python train.py --arch="vit" --model="self-supervised image encoder" --dataset="microscope photos of single blood and bone marrow cells" --train_examples=48542 --image_size=32 --crop_scale_min=0.3 --horizontal_flip=true --translate=0.12 --color_jitter=0.6 --method="barlow_twins" --norm="layernorm" --norm_position="pre" --activation="gelu" --head_dim=64 --fused_qkv=true --bias="all" --qk_norm=false --parallel_block=false --moe="top_k" --num_experts=8 --moe_every=1 --expert_mlp_ratio=0.25 --experts_per_token=1 --shared_expert=false --patch_size=[4, 4] --conv_stem=false --layers=6 --width=320 --positions="sincos" --pooling="class_token" --projector_hidden=1024 --projector_out=1024 --projector_hidden_layers=1 --residual_init="none" --optimizer="soap" --beta2=0.99 --lr=0.0019 --beta1=0.95 --shampoo_beta=0.95 --eps=1e-08 --precondition_frequency=25 --max_precond_dim=1536 --one_sided=false --adamw_lr_other_params=0.0027 --grad_clip=1.0 --gradient_noise=0.3 --steps=7400 --batch_size=512 --epochs=78.1 --lr_schedule="cosine" --final_lr_fraction=0 --warmup_steps=370 --weight_decay=0.2 --adamw_weight_decay_other_params=0.05
Rows from block 2 of a small self-supervised image encoder, named by matrix and row number. Rows with one number within an expert belong to one neuron, the router's apart. Each number is 500 + 40 x the weight over its row's rms, rounded and kept within 0 to 999. All counts start at 0. Numbers have three digits each.
Before each expert's rows are labels from the 100 images, of 14848, where the router gives the expert most weight on average: "strongest on" is what is common among them; "colour at peak" is the nearest of a few named colours to the mean colour under the peak. Only what is clearly more common there than usual is listed. The data: microscope photos of single blood and bone marrow cells. In brackets: how many of the 100.
# router: router (model.blocks.2.mlp.router.weight, 8x320, trained with AdamW), inputs 107-213
# up: expert up (model.blocks.2.mlp.up, 8x80x320), inputs 107-213
# down: expert down (model.blocks.2.mlp.down, 8x320x80, transposed), outputs 107-213

# expert 2
strongest on: cell type: lymphocyte (42)
colour at peak: white (77)
router.2:528531484578506490507563453574522428512498508496432529517474446430490446491522521493447482510525482537518483421523415420489487460556599540444514436465474522567521518497457488453521491442487509449558485473521501508490562550434509518455543485465540519479487469520556470462518455514534500534529601604466485540567536536539394
up.3:542527522554511529503494452482528508482542449495523476447573487424462499409505503463498562524480530491485526428457512496472490459502510459503489444503469545475458513484510582487482493493542528463443449452478466472451524448493510486414527542539442548465500562463512418514490457476554465509506507564561512459506512540439520
down.3:542563510481494476549470419485436430504458479479546514455555512453540512543492459485413482527510496515511453408468350562556489489442518529533516474431520450456482566564471450555462469489492453533492634504425433475525447484508535498502427440448491544484471495514479531487544447463452461475508402521485471532482482539548549
up.4:536484538501526502516481465465445578520466545493496524509512457472526521576475504501452482587402560453520537536553604481419480460559436527508410391578528459540519562416561435526504588544518530506501512499501482460431438513461419444460511557455545558469472448515564519499509531470512442478504514530469551490583547578552469
down.4:493473495480435491453531494526537516422550477487479454539551556432490531472565461567504482516480442607497516482492541534556539480470439518509490483502498494467478541488513531570442542521528505497510514454486477491434518539556459501478488526473395542515540533518520502426517564509484512516447581505519514470460472497467455
up.5:504418490572434517475485526457580561554483518513494423497412512465521552514603473567469420491512548530450490568513483492572481464472537476460443485528475500433453464456422493514512502487538559493482494489546435507481491486481458493448486535452542474522539497547486584554476558543464520472529514488472505439447600520483578
down.5:478501529464482506491452483453471488491513507516525600498442525570469455489567438547572548478524488438507522507504553441505518493530489502470424474508499508511491420498407447482500506528430428451497540462507522507465410496465480485466547547442506532455513489464503501516513482544517554566476482488535440503533450510518447
up.6:455472570468515507426578547529502451493596406520519563433542501522460534503404461510519460526472445461505432541422550517528473504543516586487524451529503453506461476553525498472499450520464448568555485531449467530482540548437482539479508495467549544533552487505556540449548514551516512471503511470572474445537494535511468
down.6:519532442491533530474577537509454541427547490431478517562506478422487522535521547525502492535431537543498425606549517448402442485499520510501525547469503467513516542467532425471512504531544501529462566508440505498468463530543546505570520515467482458527488506483433469498436575533483430484470540491477498497482550581505421
up.7:542478482594471469478531504488526490603516510470485442491467483579474520478513511469460462516443558471508493528484532512524460491521457467495514559475457479463531473469522398530489415478451492413522439487510496512481475489539467449519497426478430443415446513563478494453503542448531457563540482570547469415494554505432517
down.7:426512535540623447491507491426468456518562488496492522492490535492411557459418515511491509431470462552493474519516549509457524456531544552421524483462547470497503502435431473528552531536511463495445501457533490514405555534498515522547563486444463398452481511449561538488537515525404500446506506530482399518567516516469445
up.8:556459563496485475477520524465511549517503476454485415517438432526543544475469479503573477521441531534532490504528510492548449487471487511487497478448492470486498538437567492506481471468455472572505546475532476494567545505534542454549451513524508485506581475482506580398545473511448483494425463435510509480458491482570475
down.8:438557517458531538545526433452535526512518466549517518534464493587547397490530473519497433528490615494452531497519531545542486516493503519449455467519512478557449476422496508495477479538450433510468445487468498532471570538452429514476544506522557528545600545481485501500521465494487512503537509529518443471548486504453548
up.9:477482465490431500523521470484507481541424492510509508541502502497531509552538507561562484454530520438481476574524504511488470531482511520490509533496517523474498463540482430494575508566442475472495523518520553527443500545524521428619524472520441476495358456551546528532514544487500419505476500547568506517502530430437502
down.9:555596515459496525547508473503513554450561544546481488541516494559526539433488512501509490508534539495556433502473532528442539485502497474556585571427498523480477445426455452514475531574505497549440507482579509539524488488569523490465453494468468512412448519479574497536502499491518536554421500507519491530519476590506521

# expert 0
strongest on: cell type: artefact (38); cell type: plasma cell (34)
colour at peak: purple (62)
router.0:581574575511529507446456535539478569510500505537492539535482408475511551432544573527482501506503460655509508500450566543448543515504552481421542464555529538489467512538518468527495457488456531473555549473444484456469453483445529485466482500564498516520454419419530473513502403518470466498517456378546485492501494480533493
up.3:520491404464517463499499487549422517506466451593508466514539457507513495538497524580426584544477538468469557549433523537607555472516473529538447536514505533477492551482493451457468439473503541496569531505544493511522445467456484452445541521513430441500493480508468463484529511485426516537439537507616484495520490505502445
down.3:499522499531459537554537531492554496511529513543563514506476432557491466425483576506526515470463506470502440469556534459444472549497537438446565580463541525515535427450441492468484517439524510609449474433438460614466560537536520466490410418521503490503541446445539498516456453478522504416474515491522543443471497480491511
up.4:531502518506503458473519571512493467511459558559526540484586451493509478475458501468472455525528462499392429415521569405460497498526591424510491593518480494471517511496477462494556549469529503546547526451529484531507505535444438487501452529558504563519503567502492503466424498436541517517478480479519529497555587546479514
down.4:514468478451500486505425501572549460583517510478449437464496525459527502465542498523550502528569532521483507456520473553465432519512413424536562550508522476547499446503548477475524488486454540460507460498499470474482527503474534541530533457531529505470486477493453505595466504555573472478472452450460496520523473524461485
up.5:543511467479578544568489493478493467519485513506492524504512503487518525483520356490492460507483552512497496497524496480433528611491499425511494483564490523546557483494492451461464499470504480460430496506444452525528489463508502534489539499532462473560352469451502452547545477524545535530468510505489442648479412464521482
down.5:506477554619388520445531492375466495510454418566498533452538497567476517473432540478534436507542458439441444489582534453526492504523526439475491520522493489501468589545496553510477520477524539440504503510474488541494485462513506507529498536562415535524543528499499534545518499481443416503562501470538515452460593485530516
up.6:444530493494554552412472518522472486517482559443505472448518496487502478472523525533439474577407506504519526463439441471463475486510479492527584555491445516478516520565395596525481514439493541435490524466479475530450512537493491517497555483504479496533555463466501545528516495454512452475457473494477520457514406542518454
down.6:470548563545435515532500459545452449481492542529512506537453520544498521522495457458474575544534438532477444547536541526438515499443615443471507454529491512476560500540533443461524590494482454436416504495532538436496467500486436511528383506479526516468439484513510492523529507554435563476501551557499412496557460448529467
up.7:447532527470502502455433496589575494521531523593423503479509519545519536492472493443491583492558591570524498479427536498501454525460487533539495451496479559544574484544495526511510472539536518510543470545546557545493506455487517556530518541541466539508501550495439496527470506509518546482533518460480491514507469471491462
down.7:492454442587549481505485438505430460540510519506554462475500437571504578472536486447558499412531487468493490496513470450512543629477514522516498526535566551523479529525524496462493528492530462546459566516491419501514473524488504488494465531505526546538524480444528496481478509484493583501507585507551488545487465488495500
up.8:508469498532451475476515533498458453467482502539449534565479554445480518502521505511450503536485542496465504576558499559498507495505461471471538462568516500516574465539518458507543494457504526524517481537516517512552600480515564503524488426492478503424442502524475529550531479540466470463554600490498539467473557494510475
down.8:444467441409459483498535468462529512414552474412467474469557468491424444479472489490554527472557485532564497400524467465478479519477454506526491446466482570493528516456434481505562537426520506483531550526502485553483454476520530498559479578440432559511505532500469515509521458480601490535471531473490504447536499569565535
up.9:504451549479460467487525529476489497489534530570416391466464474508469602466444480487579524507469508493502498498495495476469523549550504360454498562567531502470527520496581536499498504434549479592438557514484490463528538562509512464446508456491504554489481488545494524537575549531455426483500505491531423439496488483517519
down.9:426556489494524482470416584543556501449518528514460452515509513500429440511466474478446498519491482546479506576475460553500511504485498482571518553456534540535490452518550612505503473527522499435530467468516458453500548628486514507472506501486493512559441495496487450505494562531496536516506438560555578515511433455468491

# expert 6
strongest on: cell type: segmented neutrophil (42)
colour at peak: purple (51)
router.6:491502434513501557565479511508458423465440491531465506553526516490481504538561490484474533461503458432475448511516503588491493488508497517508539430517483522555549480455531435491489541420497559451535521491524528528458510531513486541576476456454498437476451577461475559493439447457523483489511499498530498402440539533530512
up.3:529562502492459551467431500488464455473458446481460529473458427451495528534496477534496573450501575462513575481546426497523497464502450539525495483493428521531480473400484544491504488463471554540501556491441575501546515560472481497480513457487485468418495540535546489482537427471466512541541582535464488491603486512563509
down.3:503518483457420441545481480528446470502506528479445556435470512568413522501527453486511512495549484529565581485493477529486462463530458482486446549456480541551459521497479481524542582487563486578463586480553525443565542546554480502465450506525477486460498493517513455535583502512441548466439539446533502518460570574476456
up.4:483471528465505521555502505554499481504435532522502504498533422615545516546501483532514441470527547535511510526489523567503475414441431505508433462536464479443537535452520436537459458482564467517465514468511542515542487489448531531523567564439520545468509450474497527444493495447519457511513539440501465527462518510489451
down.4:520452488498489444436528482466464479474469531465484472507549509471545479483535485450494525593569476513449561513503538484467560510475451516468462538493519481473520429514492556520509516540498467468520548500534510478511497498554478505543491377507432544472494434527416529546484479588419500534467488439388462488497487437441487
up.5:552473480531552520517460510495589474485485502479469495483487455495485592485430507504472498475509471482538535513548454486556491518487490420443482478478565485472526577488479563506445447529554521561512471535516542522561501541437471476486588409494494495533461464508521546531496473574484572545580392558464544452512490537464503
down.5:551503496552502485444543509500463524458545488520586422485535480531506500504530424514504569516497508474445437443550422570523507457488502518555491501520453522526494541486413579508555505489577497495458492559522555442491553567486479533527471430501445477508467508565511460533551523464504372472526561467480528550534527519553504
up.6:485474411562531517537546479414503573501503518535473490489555462531478473471491525529543465531418525470499536451507453487450602469481408546518515450492510449449494608526469428441496516531524501530512475510476513537486507532432484517547401544517540551495556498462465538507508474509462462494522470404578456511531528536539496
down.6:545512491493497547453525523481521511527560503499494518603506494468553459508524423496447449594560460493445467480454538482544519484536479543476500409412503450530540544504480639510508463435496505474566572517464452469466521502484534542515476468472491456521514457520498447500478553513508506535453495393548529422521509468487508
up.7:470550484494492530446513472416531566512509476537526477540496494463518497482512494472473474483502470545516499505445541505508481445454528470496562465504449530508507518522480461482552518505554475494483521471538518488425589586497446464472457513462518437438472525500506488484391393535551451512551568499444470492479529476502430
down.7:481491506545466508529471564452552536451500540507561484504532479593487503532445526480518532499474497540584508479459414485534560572479493527494529466466531482463408512525454501521469491485511536552521446487450452546506467508465504481525526476520536615438424450534455476481501528434532632558485454413544507570473472508620469
up.8:479508544557457504519541466495498425507521484542445497508499470453498531494484455462462441468537478475544564523467477438439507469557443564443465495496486465499507505497524521488606485505535454515503453496470551530519552520442513487423514529456534510427525539582438492489510476537454515491459529469410476450569517582525482
down.8:494523466435467423473487561524555484526454482506520465445487528524585465600519525511499533536496520480526511563529453555504444499493476467556552568475476507407523548493524517500544478482558517481529534510545495483508515501465517493513526544534527485528457542543528526494471455516507481554455536496460455517487593473489497
up.9:546528498580424516480449421496490519489529492571463488539466573530475494485493490547533466533559512502497491481504503499565421430540500496535509474488440509468566501505494483486471545521466583461427512535525515499472506499498468497530516455541542519489438499495523554508529556488492549488481499516520531528432555476498461
down.9:450499593538432489583478522561531574499502519432524521481356446498430560512470507485493491571533526558491509426488523463516508547496480513438484471492503474505565500465469457470522563514477490446488444523477424502464544484514484434529493487537511565514472517502556440478501547500503445513492455520540486494513465550504528

# expert 5
strongest on: cell type: erythroblast (65)
colour at peak: grey (51)
router.5:513540404480514516562535480520523515488481531504601523543507549493542534534561524500583487536527453432508460480492514600535538464501554539595529494512564519509565405516528480492501489502491534434521494495547460558461492490547510523486469481482425484492441586500532514537440480560484499542488496449484485456429570457508550
up.3:542484485449437465520415518459486501490490475551469516498498551459441461542521494447550512532393459441500479482508471489445468459518446458524533498532559501534459500491500528511506476469559561566478548419449468401458547480494542500548505481583505514442488579523453535502571496464558561511482515564452580530491442527516542
down.3:431446491472523486469519466521486493558548511497513498473531521485548488421466534516507500471520503501471540474396539550352542459455463505561448500542517538420506567526434459508478556545496622491458468516513506498512474490496532501498554422487552569504507450538541476488496423458481526506555521507544482430448540512456519
up.4:494453523495522533382453509581457494441581509540528492508479498511537516607488463526457479530376492526511509520520537426546410512449475597511515415475469511518456491475533490526531531446502486505482491495485534537502517528523502491488474587430477503494462468468531528482565489479467522476619528517538434520486483532451469
down.4:466527557594495523524454479449497474571421505575503432477562514445530519490513493506448528383511523401508479509487547523485497529556510599495460520550470496523514542479506550486475521506497498492521478446545457511501441498592574531449467409534487475524505485497563551525466454601489546558505474528474484432410544492540478
up.5:478503550579483554523485571495544545489527525498528519568549502455447550504509452561512456498478540530422401529445484511489571479530543605534443542555545509557486454522457469516472492464466455450555441496467536462487422474513456470498524433491435485461463568547583441532505490443521437459472505502503514504497500518586551
down.5:524539521477545534478554456473512465496498462459487516464505512568518538426549556468422522475478456556490526475530512502459539543425411499518529501544474498512501509452514574541466549570503506473523531473488525441558482497457453474544517540478589489469467542489516541555539486450587503509507480558514491556476507470483537
up.6:539500520471462480510413456501522503460484491442528476521541542531490535478523512531523487488496497500437520465490566421501492503527531514442504528523527479568442482468459597530503530453530468420536467467462517543499513476484451546479504480514508476477557482434566473541462563502543474480509506517579461521537513512558444
down.6:519478528497575524501500439462556383516506498546508486494488489520451476540510523538504476528458487509469519537486495510432523509506468528420479484496537489492517533522500464496549483554481488508454496537439505453481482545477544608442514502522480469511467550447521493524524488506526474558519502530527546512514429476534533
up.7:478473473455487454468460525561551496519527497593493440487572491497444546518520548486478508508433501483564473507468476513452416505481500536450409528469519460495515519547518513438526478540491415467399499431507492525514516544503510532562466456461511462434506511537527454521522509483504488473495478493458498461512453469432479
down.7:510512498499475491490546485520574479424527505578554528483536520559483485517548438493544509508500491517467466504439472492447471456480456501557484569509509652536555470502485508480466509476507504447388462503526521446550473561532403510500532458563595486537538520493511494463493425480466457539573452462416512542495497462481414
up.8:543473513514528491523444469507547504522519486544579444481539551552514464601551538470460480524472545530522494477495423469557486444490519503519537560497448505499489500459496457484538501508483503532476531494450584420539443457497488576486596512508497516513497521550529486501529485485512430422509525500506608455510554473479566
down.8:525502563505515481525482473483507427486536513545575559511549578490575519524580517545579507432473523518443484489495520466517536533516528525513432477516487450436527484604490415523519440556446543511550560499521460500519428513508494572444449545519514455483507468446424546491441563537461480523563556540445534535528488535552515
up.9:522488556480494540528484503532576486527487572495525423456438551468481430514541599515485464514554468521476473477452468460463512495534504500545525537475447523466489468597563533499487529402518491469434555415488452548515470509503514457456504513503493530535506578507452445526525516497447532453522539491550484474504542465524538
down.9:494463468442477568490521523432528501471527471478525522485476459439506470502532463485543510520516554513431503532535436523496478432532458568541518513519580527496526452472490459454435454515521477437559462519525499528464438517523535510483562474529503428592552543444501496488505424548510539495503461555537436463451520509524466

# expert 7
strongest on: cell type: erythroblast (51)
colour at peak: purple (58); blue (42)
router.7:535490431478524494502554522514608512484520526471553531491515541492521478597569456521561505489494434523498471519498494565559576465511502489499548457487531543547537413481513413562508519588438450461521535511498496574463545474588560494482441486442478486572482469549503495571481467453530577505452471465513455490475526439406545
up.3:483508519542561561568481468558522574438491538501515525438541493521448441467486524567513502493459462408530469483483438497479471410538570457464505454488507477490552497549438471481464493509544515525476449452443520501527498540451410455510517502466473470543496467521475484550500448527498434494453484450523467481478509452509541
down.3:532489585519522527499517537509537461398497458504465506518485501442464512511524491459463506501525516520452558495524508527438512359534496442497522552487563493504580542458471574532603411491506521531549551463513433452471611560423466454522517479511513520445505560519477510453530451517477512442501422443479542515483480551484513
up.4:509484515576573499541498560480480502515486471544519519412510519515541505503522522478517440532435440555481477512434564475436523461499513505537510488502546460477492498531451513498464501450487526497518459559472545541496583497578548449445478508497503516505541547473517490453543507518484546569529534478519464470495478508451454
down.4:493492487441499503464577502453456394504513481516483466494471447476499488458446499507520452495498442510512498533468537483468483504395465484428522479554455490498510503448511525477556507541542480476508527519442460543483558501526446499515463524543425574483438488586514488539492499523472453477448535463501493478496464514581506
up.5:475427515507482488501525519548544514521482448491485506487501499465536541527393508511480464568462459473558536539535503496512496529501537457441554468506510511472455464519488516535491520483474558524496449358482498417553458506544496407499492516500426506502463470475495479544523440540521453488530487537527537489484510526605496
down.5:556416529472446495393555539487536507523488447559579457489454534518473502528528504488505551503463520503458469412514476523524481500549504517486507455486504517462526545456497565554439446498471540508568528369542519460499535542548493495533554453469499492460541514477478554511533514493533524479447453495523466555594454475479492
up.6:498491578487552501468511523510525433442506537538563508487446538457517489379517478451538499521537528584524539470491563482474529545552502485444518486456492502496499501524527488486501463456545498490406508456552531479459501508473535462520498479511587456485518407563544510483504478563466432533525503529488569466498525551564525
down.6:501506530500485483481546494439483495522518514470465581486524529548504511455549482526508457486500585517511543386480546509470507516439463550520465490519506457393473550509469537526552536534555487432472506404487425551459446475484502610577472529492490495482477561503499490530547454581487528482540540526484477460527615470605455
up.7:455472433576556493480470470528488481496439480485482551559451518506495570457504519518478488540452459455532443487538491511525480549491492524525471450548511547524451472472435488471455472519512485496530579485420533424589492492435485441483477471499526479499572542452569508552578495525467439408545489532383395453488476555461430
down.7:444545446499459602481535506492486503529541525541521491484508499509558489501540515461490475466464460520522497503474439458524464460498489424431460535475512537579489554494408545532518503442395439489511473483497508480526441449541503472523500548467539582487462574481558545536499455505443477478492523477525483487531460462509540
up.8:520567529486470499525572497529506551561422471492393460470473520564470507486489554424568510470472502467480502478513468510479495430491539569527483498503514528482559493521467441508485501505569495525485563490501534430552529474530467473485518539532461510471555529479533505517485528494571429466521497393475539493500544558519490
down.8:481526476471572533499455524438510485519577409509527537471505585561605540452452557469558434504498538515460573452498438469535526485505444429540510454463477476435494536485487567463559420506405484432556456511504547523529536436531601521488520523489519484536531528460461521444474449535464506501497496472492555474513473446445586
up.9:506435579473550511503475536564549508542499512474445489512519421517522467483477527514421449523494524445479497473459435513512509505512458457522447511525536480565510548425528553544488537506494472458443461509530463538467416523543550514437457467508501588503476608530480452563465518421517613519439494570552493510559479525556567
down.9:512513520507488508551601450450497528478464391493517472486514484517500473460458519563598542501558539544564516473488474493411520473490460460478495363545572544548495469530485501507528487434551537482472503550525543490399490440588465499525458497476522525514508504596508472536465460514534497591492494517521508514487553456493482

# expert 4
strongest on: cell type: artefact (35); cell type: blast (28)
colour at peak: purple (56); blue (40)
router.4:453411584433502457496478519490470452519531480486471427490508514540405531505430475449517544452508544464439517501489545431471495489484454495490442428458537488459461580534519591502534550510556528533486544498438512489515501509499529522473499516563515539499519471456491576470552629446501554460500475507559438524572451507416522
up.3:438467501470541464462445530492475449484566515481528417499508451557534544539406509550498478571482486406505526491443569550486469448569484488528512502554488488495533512492469552480465621453553534433587477549483530531510452534542514447533512495495521472485470531504510462586511546507490528446533514514537469548523423510466505
down.3:502448496439474518534521472537495483509486501497533544511467487510449454483460523430515539512452506441522483480453513502481435534483478459540544558580540528497477511449472459480501498505454463510497521507518461524473503513504448499473493507567464463419447533546504486518486453534516431532506491526466504493490508544494505
up.4:525496480452429436423530544503475514580452492497470512474477469453484449567524495494544479524455533493481525469501517501527536476566545509489499542448493509464461480406462434480500533519487561524561624525636457495599545495547460452503565482543506488495533529541514482463542489501465611503508471456533456532470511537475506
down.4:478525516472512544473466522468499513462426447502436467509525527481495514527466477495565552366495519482459466515537458437478488406542447483469481501498540504528475477435534501488501412547536533475434447449440567501490488510514516505526536471488491493463440479449523444442447464472516520396462525546514492477537432480571497
up.5:495542522447537520556497525389527388505587558457558442481511480522559512448433539457501508466551530492494557516506503391502475623504426507481484540456544485508480511452539497449490535547573459444471448446601432447527448518566434479500548461524536499489501539543512502455533513535522502500529460502480480469505581519487562
down.5:544507478505478524520485430426467529443494520536507474469506461500510505501458415412475531564456537436453434463465464491456501546492519545493537569546521496503479559484561459521485497500449539470355479509512495485512498493534483498463524458510538515504529456482420572477488482529410507488522438495529546512532472505537413
up.6:504479575532479505448564402496497512547524506516521536487489475531446480487458449506592497550468483533566494522541476503506504520530611515490463575487581533488459564458459529525529540520521478567494563520547607523488558467471525414578452513522509546523518489571456517455519519479537474529435530505541520518495500510509515
down.6:534533434487494494594515447564507572456483509483523496508498455474447516464509536518454507445495501421516517443499527479520491521462565509457485448508485499526527475478527545502516392497525486537522447488482483570517578530510611499451505452539436502479481517485507468552491498529478556385496519491557520485492511469431508
up.7:526489442494498467474493519564490506463499472494484470523517509492482524516533483504471557340458495482541517442503474484524557495528474482546455415577453483445488551546390642477499577509558502463556476587478500439575514474516544477489488466507455507501575465471466522540514506509502444469482487536487510540468520453509489
down.7:457530520534473511498480474471561417509500550530475536550532495531527441579440451519554584579505447572390434467547501550488503466532413476519564494441512462522520448537527541463513538495523533519429486448513494466525396559503435571516506479501448576555495482487525506526533585493520557545440503524616419544495524473450487
up.8:466483543544510429512509435482524484473518521489546513495473519489459432502501443508476492477575517540539503532480458431398484472472441440457504484471483467442423518446454484524440442532514469535502457542508516505517484539531472521479472557516458521526484479579502547438472460481509513484567493560535510485488578512479568
down.8:468509456462456452534493546470432398456465492408443512550529506465529508506559521555477515523571494530487490524512520496487483514459484464535478450464533463466528453571498493533517540490520558523560566512446517461394571395553535444533520463511502518547465562562520541469550548522451570516579457402507501462519521459568434
up.9:403409437527488422513493518494481449491512536510500472451501528513494512502523511541449512509480569513541481511480531470534419453486441486456492526502499513420489458524488473456513469484485519496514493567415457482520547547519553501484526531528496487550555502497564487556529543442440481416446497566522443557493541484549505
down.9:547476449522427500545487482562423513485575511473556506519520447490555483487451524504462480531484555596540517556461587524464555453498506528502517497390531461506495461421503496480502556460467454476462456513496502494526499458573530417540499408543515533542493539475524520482450548453509451455425524515540515540464468537443573

# expert 3
strongest on: cell type: lymphocyte (53)
colour at peak: grey (63)
router.3:510484488482468520573470510435499551485492449476510479570466587465563562425411442520489489554511556491499491481492539447474509590508442526534556543526522534479446536475515469509432426542488466537542438393515490485503547546551472454491636614532540472506516556501510518538497552521514469432526552502523463469440531496560499
up.3:481527418473544523438463453554577500451514475485494523520508582506479487560559484426534509538584500540544505518523475461591518480515473452443502508509495552485510548477414480480554462424563502569516502407487491504524490495492523538473515487467541534561488453492563533500518539457513501517439541561516447477520565471514506
down.3:540512544582506417487466457486435511518512423535514502553563514462484567459511467432525496470472493448473513520473491513492474473503543470475434496486522582477464482482496494468478388534531487473462534554494434513424515508521532514503443566601486482560468505498517548473447491500440554475479474436565444503516406549523486
up.4:498519511511502594502481442471548519413461487565494522518553469510532533486488481446501486529536581422508498517432529480539537522478431546459504482520529550501477444552460521516458565629526527494496499476520525544511474462515560515522431507503461464412512501455489410525502442527397481543557516518525395465509533459531506
down.4:488436531490545484470561554478476543527475547499537502430464455490542467612487484441547487534522521535438506464496467535446479461460525532400543539540502457487441521602541480562476519414497532523458515534490474523502532442573528583509449467510472459479477484454491437489449514498598498460573449548493470465482466520518525
up.5:454536554488471534529484474577492542484489488522542488549485484502480519497454434530509465510475474474474471448515533513494506554521494379430512498548477508532495429521513482476537530523481480568547432544480465531434513509489408470535486467530445526504494533521497561552506484525480486533528529553535512504496501483516540
down.5:499531468511526543485504504474452528500508450517515519502385523468474530483469472513490425521578511578546518545500501459474501550501534562528527501482471514462484605523565539532478540521405489552524451502579448489478500506502487495534521474463511536470504508571556423516502450493545525453521427476446511537432585448487489
up.6:493493484534452506475471535476455555434522503488476531491461434545529436407500463478461496506467460494501520482498512491448452483557499526441427446535554407549522468420476535453528520496531463449498473479539518523574426512465491440570455525511487534523491526452464510562512476482550549543542501535463534480569501545531538
down.6:499430500483531565500455457515432512601508484527541462490495416447465449544533499474529469489518481453447479548514439520486479490554527534568576469531475473546549415551484500523525391477467481397533454456515535495492503461480565472464535528546515525528462499505492494459548499466495550420495471417463529544569527463494507
up.7:525547518481478440513516482436550448492559496509433494469478478561426611422490446539487497467507504418564440476459585432524404509499471482516462480533461514464487507515435513538484526439480449516489507540488414471530466526535508550500565516511509508455585464523437550504471464490506485499526557483529491512513431506477528
down.7:429457498492519515450525528451456555511534594609507538479463478456551537412470449513546445507505478478467420500574543496517485572503543470460533477470538486560537467493478511482485535524444505419512551463436492539458504503504531479528527476535457493452479450567509498458552511473542467490505473577595470512501607457505456
up.8:517478516485530492444558470518472585605552525450573523504519511493464490465514561412409489467444557464516434508552437414502487595515473511513566464567466520415463544454519527473485480550502508517477427457500513538520507469467405465510467498519418523519517523505535596490562509521563527512549490480549492521468519461516519
down.8:490509531473616557503497503470495490543488457463500527418505458431495462504491494501525564442552471539549454481458484490554533480552455564425478448505520555550493510536519487457546527473500505486490518469477499465592501457488545449502497524553487508495541462510457452521441509457525486475513492498469552466424476581502514
up.9:463472467462431468504518456479569498476500611600513518511479568498468527478448496493515433528483441475496475518490485402572528483520495493504495488421487457483530576381475485491518467503517482484462463447532525476407548499455507534469502471530526509502573503523504533514565512525517408482420471440609573440480529522483516
down.9:487460453503511511521516555426508534465507443534508451477526571426432528427528449466580516592531471522538453456516490538468499579470429555480514550530484513505463465493489515455520504574506456555531525563536531507510513521498544506499519512450512574554527463430484551457502502482529523487529462461517539492445496525496500